Weights of a small sound classifier.
Model: 3.77M parameters, activation celu, depths [1, 1, 1, 1], widths [192, 288, 432, 640].
Rows from block 3 of a small sound classifier, named by matrix and row number. Each number is 200 + 20 x the weight over its row's rms, rounded and kept within 0 to 999. All counts start at 0.
Before each channel's rows are labels from the 100 clips, of 14976, where the channel reaches its highest value: "top examples" is what is common among them. Only what is clearly more common there than usual is listed. The data: synthesized solo parts of chorales (CocoChorales).
# conv: width-5 conv, stride 2 (model.blocks.3.conv.weight, 640x432x5, each kernel summed), inputs 108-215

top examples: tuba; note C3; note G3
conv.436,217,203,222,181,217,215,226,219,213,218,184,243,228,181,183,226,213,209,187,268,203,285,195,209,206,200,192,199,214,227,258,201,188,183,215,207,212,183,230,210,267,217,177,207,207,186,200,186,193,218,210,199,179,187,203,209,230,213,182,220,203,209,169,217,194,200,241,193,200,197,203,184,213,223,208,208,212,207,197,220,252,214,201,176,185,206,209,213,199,183,212,220,194,169,178,197,228,204,213,200,207,197,202,226,215,198,221,220

top examples: violin; note G5; note G#5; tuba
conv.142,181,194,213,153,181,197,189,238,198,140,183,210,193,171,181,188,173,132,193,226,202,220,177,206,168,175,218,171,208,234,246,208,177,196,171,163,193,176,165,208,215,216,176,192,193,208,223,181,183,208,214,197,180,195,240,211,169,186,153,196,180,173,178,165,197,191,211,176,190,217,203,225,176,183,163,197,206,193,204,190,225,186,135,176,189,161,210,164,186,169,178,176,182,192,172,198,201,205,191,208,197,209,210,210,225,228,223,204

top examples: saxophone; note C#5; trumpet
conv.337,199,185,172,193,210,209,197,188,196,210,197,182,190,197,187,156,200,197,185,173,203,152,207,196,205,171,176,197,180,170,183,234,194,159,230,189,179,139,230,191,172,210,164,169,242,176,197,225,201,186,185,177,176,179,181,243,216,216,226,181,193,195,203,227,171,198,195,163,207,227,204,179,252,230,197,166,201,205,206,208,176,194,193,190,192,209,181,225,176,175,195,234,185,234,189,181,212,184,210,172,179,179,201,220,223,204,188,202

top examples: clarinet; violin; note C5; note G5
conv.598,176,208,196,189,191,202,165,206,202,158,219,223,198,202,199,169,176,172,207,195,203,197,209,207,181,173,238,171,221,194,196,199,201,218,154,191,184,205,180,180,176,182,231,191,185,226,205,203,218,175,224,180,190,197,216,210,171,178,200,181,203,184,209,154,232,195,203,199,194,196,231,265,175,156,181,180,199,179,208,202,221,200,163,203,202,164,205,158,230,183,190,181,190,212,177,177,166,213,202,223,202,205,212,220,223,228,217,190

top examples: violin
conv.44,223,205,215,181,179,176,198,211,217,199,242,190,190,213,214,201,210,191,236,192,209,204,205,223,211,189,193,208,176,199,220,185,235,205,189,232,169,215,177,223,192,227,203,187,201,192,233,196,179,211,213,199,209,210,245,206,192,187,185,221,201,215,195,205,233,218,186,194,195,188,186,218,204,183,214,218,213,218,205,217,185,195,180,242,216,187,210,192,216,193,237,185,235,208,178,195,224,228,188,225,219,196,191,166,199,216,189,196

top examples: cello; note C#4; note C4; note B3
conv.25,235,213,199,222,169,181,189,182,177,197,208,205,209,226,200,192,210,189,221,189,212,185,208,187,194,209,188,203,215,182,159,200,204,259,153,202,210,198,158,223,169,221,211,205,189,224,200,188,240,194,151,233,205,236,201,204,192,154,193,201,166,194,217,150,193,190,167,183,185,189,205,205,160,177,216,171,183,182,207,217,200,189,201,231,204,222,213,185,188,205,197,175,215,229,210,210,218,208,210,197,207,191,167,209,155,215,179,184

top examples: trombone; note F#4; note E4
conv.608,193,193,208,198,161,204,168,214,171,180,229,208,205,193,247,242,225,174,196,197,228,208,211,203,186,185,195,224,191,213,203,196,187,214,205,223,184,251,168,203,219,186,208,206,172,214,199,190,201,213,203,209,179,192,231,175,163,206,205,224,211,215,213,187,228,209,217,208,163,208,211,211,158,191,209,268,224,188,194,221,180,179,194,222,192,200,217,176,210,230,214,150,197,184,231,177,177,214,169,215,222,198,195,205,191,231,191,209

top examples: tuba; violin
conv.114,209,202,227,188,200,162,202,212,187,175,193,205,235,181,190,223,203,217,225,209,209,212,215,254,203,187,183,212,199,188,207,211,204,192,198,208,219,186,178,190,207,218,205,217,187,209,200,183,205,202,175,187,184,175,248,214,173,178,221,192,180,201,221,180,209,177,219,191,201,196,191,209,203,190,213,201,281,190,219,204,183,182,222,210,191,190,198,186,254,184,203,181,211,212,195,194,189,241,160,199,192,170,183,201,182,225,179,204

top examples: clarinet; note D4; note C#4; note E4
conv.84,171,178,175,214,202,210,204,136,199,216,223,185,206,196,201,179,208,213,251,177,179,161,216,249,221,202,185,183,203,178,190,161,230,157,189,200,210,205,205,144,159,188,203,194,211,181,203,211,212,179,187,183,234,192,213,192,194,199,196,197,205,176,220,173,211,191,152,182,205,207,189,213,205,199,188,175,206,218,187,191,182,157,207,209,230,190,134,223,226,209,205,224,231,209,214,181,184,202,207,218,205,187,189,187,200,211,178,204

top examples: bassoon; note F#3; note A#3; note A3
conv.486,212,214,172,192,216,200,207,156,191,219,194,176,189,196,177,189,184,218,215,189,172,196,188,215,197,237,193,187,191,192,191,183,221,192,205,209,211,218,209,178,168,202,202,182,207,196,167,223,197,190,174,193,228,199,183,191,209,181,198,179,214,172,176,208,193,212,205,180,216,199,152,206,223,195,224,179,209,231,220,180,199,205,198,197,213,172,154,244,211,225,212,229,206,206,228,230,209,204,182,204,198,195,220,169,197,194,212,213

top examples: horn; saxophone; trombone
conv.121,190,176,206,199,152,206,197,242,205,169,210,195,187,202,227,217,216,156,195,203,228,207,216,188,157,179,218,187,204,226,217,250,164,213,187,196,197,202,192,215,212,200,208,182,225,181,202,245,211,223,243,201,189,213,197,201,179,220,216,216,221,209,189,176,210,178,210,202,146,235,250,197,164,193,170,227,203,162,194,215,180,171,172,180,164,218,208,163,194,199,192,159,186,214,190,199,199,190,208,193,221,187,160,224,233,215,191,192

top examples: clarinet; note D4; note D#4
conv.372,220,193,220,208,227,223,260,179,253,207,192,215,198,206,232,171,200,201,201,208,148,190,201,232,281,169,191,220,193,191,224,204,227,157,228,203,221,194,246,181,215,198,201,166,203,175,250,197,204,194,200,145,215,198,200,198,260,200,202,200,210,213,148,208,225,176,193,201,213,209,191,208,210,259,207,174,210,174,195,202,209,190,195,216,246,199,171,216,209,193,218,247,177,180,198,184,220,223,196,227,189,192,192,228,224,172,196,216

top examples: horn
conv.220,214,204,202,230,208,194,165,179,191,207,246,252,222,244,204,195,227,184,189,184,186,198,215,167,190,195,213,194,170,172,160,187,202,204,201,237,170,205,195,215,179,191,212,197,224,217,170,213,174,200,196,213,217,219,193,194,205,203,186,210,197,225,219,219,223,223,175,214,230,167,200,206,223,190,217,186,179,226,186,181,203,221,200,222,178,231,222,215,195,208,212,221,203,168,202,206,213,204,236,193,213,204,195,228,200,200,180,228

top examples: clarinet; note G#4; note F#4
conv.299,185,213,216,171,170,209,199,217,216,201,180,205,208,164,169,191,171,200,162,191,191,196,179,168,202,195,207,179,212,213,199,206,180,186,228,173,181,194,235,196,191,199,215,227,202,223,198,226,173,178,235,210,155,163,203,213,176,234,202,170,232,179,217,244,190,183,196,211,169,179,207,226,225,200,198,194,161,160,198,197,233,221,190,188,188,186,214,199,190,197,176,190,188,195,171,194,195,189,221,184,181,210,207,210,226,189,221,212

top examples: clarinet; note F4; note D#4
conv.301,229,204,216,212,229,214,228,218,227,247,227,224,212,225,213,203,233,227,193,207,173,215,232,208,222,188,176,183,190,203,229,208,197,153,229,250,183,188,251,218,206,212,209,174,224,164,214,222,188,195,216,189,213,211,193,213,269,216,234,213,204,236,194,230,234,200,216,208,208,193,208,168,245,233,227,189,212,187,198,224,224,219,237,203,196,220,202,230,222,189,251,262,188,201,179,183,238,206,227,202,216,214,213,231,200,194,201,231

top examples: cello; note G3; note A#3; note G#3
conv.38,221,198,187,149,193,181,184,202,194,163,181,182,195,199,149,174,177,159,207,198,212,193,204,182,167,197,239,155,205,191,176,218,170,224,177,173,231,183,183,208,178,223,194,209,201,184,192,214,204,202,199,221,179,211,190,214,189,202,180,183,200,169,198,174,178,178,163,190,202,211,218,200,190,172,188,175,150,176,219,211,208,201,168,186,179,170,200,172,175,194,182,178,199,233,208,207,216,190,215,180,196,198,193,192,208,186,202,166

top examples: violin; note G5; note G#5
conv.221,217,209,214,211,196,198,195,200,185,173,221,257,235,206,198,214,241,191,208,215,213,226,224,200,182,201,219,201,215,193,198,203,197,217,170,226,194,191,183,201,206,193,220,217,187,232,187,206,207,212,214,204,186,187,217,199,194,180,189,221,189,221,229,157,225,204,224,197,195,202,214,221,174,184,225,205,207,197,200,194,231,161,196,217,178,231,213,190,222,186,216,202,200,193,193,156,198,219,230,190,230,204,203,241,206,230,215,242

top examples: tuba; horn
conv.363,208,201,216,202,207,217,202,247,205,208,210,229,240,184,208,229,249,204,195,231,228,258,215,201,168,199,194,201,229,225,238,225,190,199,189,228,203,187,207,225,237,223,190,218,226,216,191,230,209,234,227,210,171,186,217,205,189,219,208,233,214,224,205,192,204,209,238,185,183,203,237,180,188,186,205,218,223,198,182,213,221,187,212,176,152,243,228,193,203,181,214,191,203,190,182,203,223,203,226,188,231,193,187,227,218,228,194,228

top examples: horn; note A#4; note C5; note B4
conv.450,165,181,194,195,210,206,188,216,168,179,210,175,188,168,189,215,221,173,212,223,236,223,216,215,143,202,207,192,221,222,220,222,177,213,188,205,179,205,184,200,223,199,171,189,227,194,177,218,224,234,181,195,199,192,205,210,185,206,197,224,195,187,204,181,173,223,220,183,214,268,209,184,216,186,190,225,223,231,201,187,176,180,191,157,173,211,196,174,199,203,206,210,205,226,207,198,178,194,178,191,231,205,205,198,202,229,199,193

top examples: horn; note C5; note A#4
conv.521,198,195,203,180,192,195,194,191,211,161,177,239,209,200,194,175,189,155,172,261,167,235,177,171,198,166,219,200,232,190,214,222,192,213,191,171,204,166,198,189,230,191,174,181,206,215,208,191,213,204,197,182,189,195,206,211,215,183,173,204,185,192,189,184,194,189,205,179,207,201,215,218,175,210,183,162,181,189,198,190,247,202,155,200,198,200,187,183,168,167,185,202,163,191,175,197,203,196,212,193,200,206,200,251,216,208,225,227

top examples: saxophone; note C#5; note A4; note B4
conv.330,168,167,181,199,205,219,193,185,178,183,188,170,193,198,199,175,220,192,202,187,204,171,216,196,187,211,189,200,199,179,179,216,212,191,193,171,184,165,190,187,186,173,171,190,233,189,180,238,221,207,194,181,207,197,175,211,214,212,200,198,201,177,219,182,150,216,182,176,219,239,197,172,219,197,175,187,190,226,187,160,182,182,206,187,197,218,195,180,178,184,175,211,200,236,201,200,189,161,208,165,198,197,196,219,193,200,194,202

top examples: flute; note D#5; note F5; note D5
conv.222,200,191,171,198,217,189,199,198,179,213,200,166,208,211,183,193,215,223,230,171,226,171,220,205,190,228,198,200,180,202,168,190,204,214,188,188,221,181,190,213,179,209,201,225,210,188,175,190,203,203,201,232,210,219,174,194,194,204,210,205,185,213,228,199,158,202,173,203,227,212,175,150,215,179,189,210,184,236,190,188,195,212,233,183,179,196,221,193,194,185,194,201,244,234,192,208,204,161,211,159,193,194,189,166,182,178,190,156

top examples: viola; double bass
conv.2,210,194,222,197,198,221,217,246,195,206,182,175,203,191,205,214,194,221,211,167,229,184,206,219,194,203,168,192,169,225,214,214,189,150,207,214,191,169,216,233,195,224,193,199,219,177,220,203,196,189,214,201,188,206,207,238,202,221,230,176,203,221,214,196,190,187,216,174,193,227,202,188,249,207,209,216,223,199,216,215,166,187,224,186,181,186,227,216,204,178,214,210,216,252,181,187,216,210,176,182,178,190,209,197,206,209,193,198

top examples: trumpet; note A4; note C5; note B4
conv.14,207,222,178,198,232,203,210,201,216,227,223,183,194,210,196,208,208,224,184,182,165,183,210,188,217,183,214,187,201,176,192,197,183,179,224,229,186,186,246,201,176,207,237,191,210,194,189,221,161,206,221,209,202,182,171,212,225,215,231,214,216,220,190,250,212,224,215,231,227,167,207,203,247,194,216,205,203,205,210,199,219,235,224,181,178,214,200,223,225,187,229,256,191,193,171,191,213,199,229,177,199,222,223,189,216,166,209,214

top examples: viola; note D4
conv.420,207,212,215,173,177,193,183,238,178,209,183,185,190,175,198,201,179,206,172,194,194,190,187,187,176,178,182,179,172,218,212,197,176,183,230,208,170,213,223,211,191,226,180,182,217,193,197,167,163,183,190,182,169,173,222,245,180,235,230,182,213,200,180,234,181,191,195,196,172,203,211,213,247,205,211,203,216,172,242,252,165,188,195,196,190,183,197,215,184,227,206,192,176,220,222,186,216,221,150,185,196,181,198,212,201,231,175,235

top examples: clarinet; note D4; note C#4; note D#4
conv.384,209,192,209,190,231,211,244,157,224,197,198,215,195,207,215,168,185,184,215,198,179,171,198,236,274,153,203,218,206,178,202,177,216,157,200,191,228,187,218,173,200,206,200,191,163,191,266,192,204,181,201,176,220,200,210,180,253,179,177,180,183,193,184,184,229,185,164,202,205,196,178,229,193,243,190,180,198,181,193,189,208,183,189,227,253,192,158,188,213,187,205,239,185,184,209,167,217,210,204,215,170,227,201,222,198,188,200,198

top examples: viola; note D4; note E4
conv.564,195,212,203,157,173,200,193,233,186,178,167,187,197,159,181,191,178,191,158,201,207,190,175,169,171,172,217,209,200,213,205,207,178,197,205,173,170,177,209,217,206,216,185,200,215,206,201,202,193,185,210,200,133,157,197,240,159,227,210,187,206,193,201,198,178,190,177,188,178,206,240,214,230,207,195,193,179,150,224,225,191,183,169,197,188,192,219,181,175,190,183,186,167,217,194,165,212,191,201,190,189,190,199,211,216,205,192,212

top examples: saxophone; note A#4; note A4; note B4
conv.404,188,181,185,201,216,203,198,157,216,171,197,176,173,216,191,152,207,181,177,184,185,163,207,176,220,192,207,208,208,147,155,228,215,196,196,177,187,146,215,182,181,161,173,180,211,199,188,238,230,190,199,171,195,191,171,213,237,196,202,187,203,173,213,196,168,213,176,187,219,210,203,183,208,220,187,166,179,216,195,165,176,198,189,205,201,208,195,174,167,164,183,224,180,219,181,187,185,162,208,182,202,196,198,224,224,198,192,191

top examples: horn; note A#4; note A4; oboe
conv.0,218,213,204,196,238,200,197,206,195,191,217,228,207,212,174,211,256,195,188,230,199,236,224,196,180,184,216,196,197,191,213,185,179,212,176,236,188,185,219,220,215,226,203,199,194,207,200,177,189,226,208,203,182,200,214,203,229,192,177,244,184,222,201,195,230,207,221,202,241,200,206,187,215,191,210,190,220,223,187,209,226,206,196,205,175,231,212,201,212,200,232,238,193,186,200,177,243,207,235,199,253,209,198,216,204,229,197,239

top examples: trombone; note E4; note A4; trumpet
conv.478,218,202,181,178,221,185,176,199,163,198,205,173,190,206,183,203,186,174,211,199,191,199,195,181,190,190,220,178,185,196,179,186,175,216,216,200,194,218,192,196,190,213,181,184,202,205,167,204,192,194,177,203,196,204,181,203,200,230,205,195,193,172,196,215,169,245,208,214,238,202,204,204,201,190,195,190,201,209,222,228,181,213,191,185,182,205,191,189,185,229,193,220,201,209,226,207,209,203,192,182,209,245,233,172,190,203,204,169

top examples: horn; tuba; note F4; note E4
conv.64,207,206,211,188,239,195,198,208,195,202,219,237,221,205,180,227,237,199,182,250,207,266,218,188,183,203,202,202,205,196,219,185,170,204,188,231,189,185,223,209,233,216,193,222,213,192,191,193,189,221,198,209,181,193,204,199,226,201,182,237,183,225,204,202,211,213,235,204,236,178,205,172,232,196,205,192,208,228,178,203,237,216,209,185,167,226,204,190,202,203,219,234,200,190,197,197,222,207,242,186,229,203,194,228,192,217,202,238

top examples: flute; violin; note D#5; note F4
conv.4,169,198,180,233,227,227,226,194,199,219,181,182,209,196,215,219,188,241,239,162,212,182,199,235,208,248,192,209,216,212,181,182,234,228,173,189,233,223,209,181,186,189,213,206,180,216,189,178,246,194,207,187,232,203,166,214,199,196,238,175,206,205,218,164,190,206,203,203,207,214,204,194,198,205,178,220,205,220,202,209,186,185,226,193,213,187,193,194,222,208,190,204,233,230,218,204,170,168,175,219,173,194,201,182,182,195,194,189

top examples: trumpet; trombone
conv.432,205,203,200,216,196,196,179,229,183,255,210,177,198,214,204,207,215,229,209,178,223,181,207,182,179,223,201,223,193,225,181,199,202,194,214,209,159,182,190,246,182,211,208,214,219,212,213,204,181,217,222,237,202,218,203,198,193,227,194,220,191,229,214,237,180,214,190,218,213,194,191,179,215,163,208,216,184,225,181,202,212,216,234,218,197,222,261,194,169,180,214,183,230,203,150,201,214,178,224,175,212,228,212,168,186,171,204,191

top examples: tuba; note A#2
conv.407,214,200,232,211,208,214,226,242,209,198,229,213,220,206,213,238,248,200,208,221,247,238,216,212,179,197,190,209,222,224,238,222,182,206,172,247,207,180,199,232,233,223,198,226,224,203,217,223,196,232,231,228,192,213,224,204,209,196,211,233,190,246,210,184,221,220,237,189,183,210,207,181,195,191,228,249,235,204,199,205,212,199,215,194,174,235,242,182,214,172,236,196,216,200,170,207,217,211,223,192,245,209,196,219,202,232,205,230

top examples: trumpet
conv.39,236,198,211,214,189,208,205,209,222,241,228,202,190,231,238,195,223,226,199,186,184,181,205,185,243,190,181,240,163,190,199,177,245,168,244,238,161,191,218,232,192,207,198,194,219,193,226,211,165,192,206,220,214,223,192,203,208,223,210,212,195,254,191,247,224,218,175,211,196,138,181,192,225,227,215,190,186,213,196,204,198,212,214,247,233,221,242,241,189,200,234,214,215,186,187,198,224,210,222,201,200,213,217,202,187,168,186,209

top examples: trumpet; horn
conv.284,197,211,191,246,205,190,170,207,198,226,215,206,190,208,226,211,228,231,185,202,223,208,203,183,185,243,189,255,245,202,210,189,228,254,174,219,195,185,181,222,217,187,217,169,191,222,181,201,252,198,190,217,171,201,194,201,175,176,217,222,191,234,217,188,210,197,215,212,196,180,208,179,195,188,217,210,196,213,182,197,209,203,226,227,201,253,258,210,179,180,223,191,192,195,192,184,195,187,217,208,224,185,171,200,161,208,182,213

top examples: saxophone; note F4; note D#4; note E4
conv.51,214,203,204,196,182,205,202,184,192,210,159,187,170,193,194,163,178,210,184,191,188,193,182,172,191,199,175,178,206,187,173,209,164,203,205,178,192,186,231,208,180,207,179,181,226,202,182,213,199,178,183,188,200,200,175,222,215,208,215,167,208,168,172,213,167,174,171,169,169,204,217,198,228,211,220,166,165,177,215,212,184,200,190,199,199,205,182,201,156,209,172,206,176,224,212,202,217,191,175,141,179,172,181,230,188,193,172,223

top examples: trumpet; note F#5; note G5; note G#5
conv.477,201,209,203,223,176,212,192,201,193,230,228,226,238,222,230,213,217,229,191,173,209,186,207,178,207,215,188,215,165,193,165,184,171,192,203,226,176,184,192,214,186,170,225,245,190,213,190,218,175,186,200,252,213,208,175,172,197,205,197,206,202,237,233,215,191,206,200,235,178,148,179,182,199,183,225,219,184,226,168,158,212,219,238,206,186,217,228,217,191,190,211,209,217,177,194,187,187,188,229,158,183,200,202,202,185,167,201,206

top examples: tuba; note C3; note G3
conv.573,240,208,248,186,203,200,220,182,208,169,166,252,235,214,167,194,157,186,200,207,187,225,170,201,223,202,216,192,195,194,192,208,185,195,210,184,221,168,179,214,208,214,191,224,172,203,208,184,180,180,186,206,201,213,222,190,213,151,166,160,182,178,196,222,186,184,232,186,212,168,159,219,186,200,220,165,207,188,215,192,236,239,190,207,191,168,211,203,201,171,182,202,198,186,178,233,212,244,182,189,169,204,206,211,212,183,223,198

top examples: viola; note D#4; note D4
conv.276,201,206,202,209,226,198,237,198,251,229,181,200,199,193,214,203,198,241,199,203,170,193,191,222,234,207,206,206,227,205,222,227,222,197,236,202,229,215,279,176,208,198,211,165,232,184,200,205,209,213,212,161,215,187,184,197,225,210,246,215,241,212,161,242,212,187,232,209,210,204,220,179,230,241,205,202,224,192,210,223,199,195,205,187,215,191,179,240,232,208,216,229,192,188,207,202,205,210,194,234,187,178,199,192,246,167,196,205

top examples: saxophone; note C#5; horn
conv.101,233,199,178,187,192,155,180,194,181,198,213,170,170,205,181,167,209,184,206,197,204,182,220,193,186,169,204,190,193,178,190,236,180,212,212,188,185,172,199,205,177,238,179,151,240,187,187,206,211,203,160,192,187,209,210,229,215,206,196,201,178,185,193,208,180,207,174,166,203,227,217,204,215,209,201,165,201,189,215,224,169,179,177,198,180,202,188,213,179,207,207,209,198,243,212,202,238,210,206,173,213,181,182,216,219,230,176,188

top examples: clarinet; horn; trumpet
conv.353,213,202,178,212,215,216,206,214,190,187,228,203,211,234,210,206,229,212,212,185,223,178,247,195,218,212,214,191,179,190,182,209,172,186,188,214,200,166,214,221,197,206,251,229,194,173,190,218,206,200,221,232,215,224,145,201,242,190,224,209,196,230,222,174,212,193,182,219,209,194,202,186,202,200,218,214,174,205,196,188,200,203,242,209,179,198,209,199,231,170,215,252,218,237,177,180,220,156,215,165,203,190,190,200,188,181,204,206

top examples: tuba; note C3; note G3
conv.514,209,198,224,198,215,221,228,215,218,222,201,242,232,191,198,232,220,209,195,252,217,273,216,211,199,208,188,201,230,210,216,213,179,216,207,222,208,187,232,211,252,230,173,223,219,191,202,210,215,217,222,208,197,210,209,189,243,207,211,219,203,213,193,221,196,207,249,198,181,185,212,170,213,211,197,211,217,201,185,216,250,226,221,166,173,225,208,186,205,189,213,212,197,193,183,221,221,216,214,185,210,202,205,231,199,212,225,207

top examples: bassoon; clarinet; note F#3
conv.413,220,205,193,202,221,202,224,174,217,216,205,208,187,223,212,205,186,201,224,166,161,181,189,223,217,222,205,173,189,196,183,176,229,194,213,217,205,238,228,191,155,207,214,167,208,186,193,226,192,192,203,186,249,218,185,197,231,201,204,182,231,190,150,222,208,222,193,204,225,204,180,220,224,209,217,197,205,231,214,201,198,208,183,210,217,174,163,242,213,238,214,246,212,212,232,223,217,216,190,219,194,204,217,182,208,179,204,207

top examples: saxophone; note A4; note A#4; note B4
conv.360,194,190,184,183,206,183,183,179,208,151,213,178,199,216,202,157,204,165,195,188,204,184,226,186,192,188,208,185,211,169,171,266,204,207,176,192,208,171,183,206,181,181,193,196,221,192,193,244,221,196,190,206,200,214,192,205,203,180,194,187,193,179,232,168,171,211,204,177,218,213,199,181,204,191,198,188,195,212,196,149,189,182,184,175,184,197,201,154,187,168,196,205,193,242,179,190,178,183,216,180,208,202,194,203,228,214,211,166

top examples: flute; note E5; note F5; note D5
conv.273,198,214,191,202,204,215,205,223,194,220,177,180,207,175,211,212,225,261,195,224,228,203,221,202,224,248,183,254,219,199,212,177,224,199,212,190,203,172,206,210,247,198,213,217,167,207,198,171,221,224,213,201,167,169,184,211,183,197,218,226,205,232,217,205,203,155,191,210,208,193,202,178,209,225,216,216,198,192,199,212,184,196,244,218,223,204,228,232,202,181,194,181,215,205,193,163,203,167,189,209,213,160,171,203,170,203,166,218

top examples: tuba; note D3; note A3
conv.354,204,195,217,220,194,199,195,210,211,236,204,229,202,210,209,185,190,200,167,215,165,216,187,167,201,193,177,194,205,213,218,202,217,181,230,198,175,185,198,202,200,177,167,190,235,204,202,212,180,192,191,188,203,204,206,195,201,223,193,194,188,211,190,249,201,206,201,200,200,186,192,179,232,203,187,164,185,213,160,182,218,242,204,210,206,221,209,214,160,195,198,190,185,172,183,237,188,210,217,204,182,215,214,213,193,177,213,205

top examples: trombone; note E4; note D4
conv.306,174,192,201,147,212,183,178,228,185,160,199,185,182,180,187,225,188,141,183,222,208,225,181,192,163,157,237,184,202,225,219,221,170,196,203,194,193,219,203,183,220,195,180,188,209,193,177,205,177,231,203,180,185,177,208,205,182,215,192,222,212,172,178,198,186,217,220,212,214,226,240,212,184,193,168,227,210,198,217,220,182,196,155,165,171,189,189,176,197,223,197,202,180,191,212,194,187,204,175,207,222,212,203,195,227,218,202,188

top examples: viola; note D#4
conv.208,217,217,225,208,179,188,201,216,219,220,216,212,198,206,230,181,197,232,190,199,174,189,196,195,234,188,189,230,188,193,201,176,247,184,212,218,167,169,197,216,190,206,209,182,202,214,230,186,189,175,197,170,185,185,221,219,182,193,216,200,186,234,200,218,230,195,189,188,186,135,201,222,211,210,215,159,211,170,212,213,197,198,203,255,225,194,230,233,213,170,216,188,198,205,162,173,211,222,186,218,200,187,196,205,192,213,183,221

top examples: cello; note F3; note G3; note A#3
conv.314,209,198,172,179,252,203,218,163,198,172,215,179,210,219,168,202,196,171,237,203,214,210,210,233,204,203,217,166,175,190,185,206,180,210,183,189,258,217,182,185,199,226,214,216,177,181,179,179,188,197,189,212,229,221,189,189,227,165,176,181,186,172,200,182,178,214,211,191,247,216,158,181,204,189,194,210,211,229,213,195,212,213,192,175,183,174,165,186,219,217,193,233,220,228,224,224,214,202,191,182,188,201,212,189,194,187,216,178

top examples: violin; flute
conv.549,226,197,206,202,223,190,224,179,196,186,216,190,225,223,204,224,208,207,266,181,219,199,221,273,211,194,181,193,181,190,201,209,206,202,178,219,224,221,189,203,197,234,214,217,186,169,206,181,210,209,177,208,233,227,224,202,216,167,198,198,181,200,214,182,205,201,198,196,217,218,165,184,208,191,212,219,248,220,202,204,175,200,215,205,193,178,185,198,242,213,214,221,245,220,214,209,223,215,176,199,200,164,180,184,180,206,177,190

top examples: saxophone; note C#5; note B4; note A4
conv.449,178,184,196,174,221,191,179,212,202,162,203,193,204,177,183,186,205,177,198,193,225,184,222,197,167,183,226,173,211,191,183,242,177,206,209,183,206,176,213,201,196,197,180,196,219,184,172,225,219,217,214,173,169,181,197,214,189,222,210,210,213,193,215,214,177,183,174,206,230,236,241,184,216,198,164,211,193,196,190,197,183,201,194,168,153,196,211,172,194,182,197,208,195,227,185,176,196,169,199,186,215,183,155,205,232,207,171,173

top examples: violin; double bass
conv.616,207,210,199,225,175,214,200,209,185,220,178,197,200,208,208,215,186,218,220,163,212,178,190,204,172,251,189,199,206,218,170,152,215,236,172,197,206,220,189,234,166,215,215,196,184,221,196,173,216,179,216,199,214,225,191,204,182,204,202,173,225,208,207,172,197,166,161,201,170,200,196,212,200,172,219,209,182,205,207,213,180,189,220,222,210,186,228,192,190,220,188,161,226,231,215,209,216,182,171,190,186,162,168,180,161,205,157,214

top examples: trumpet; note G#4; viola
conv.128,211,217,206,205,174,185,201,240,228,228,224,185,190,204,239,211,210,239,194,198,202,177,207,191,232,202,198,245,203,212,216,176,228,215,222,212,166,200,229,235,203,216,238,185,201,200,230,179,200,194,238,204,187,195,206,208,183,218,225,222,226,249,198,231,229,181,188,228,179,156,218,210,205,219,207,204,190,185,216,229,180,196,217,235,222,188,248,229,208,197,219,195,205,207,184,172,217,199,196,224,207,168,183,168,199,196,167,194

top examples: viola; note A#4
conv.547,250,211,232,198,213,205,236,239,214,213,200,199,205,224,196,210,191,196,218,198,191,207,191,212,209,209,202,172,175,230,227,185,205,165,219,227,195,198,211,238,197,259,211,185,210,174,219,202,151,178,226,194,224,226,206,220,252,215,201,176,211,211,173,229,207,208,208,199,208,200,174,211,248,187,222,204,211,205,242,212,204,215,207,207,196,182,216,218,208,201,226,249,214,228,192,212,264,226,199,188,193,211,220,188,196,197,210,225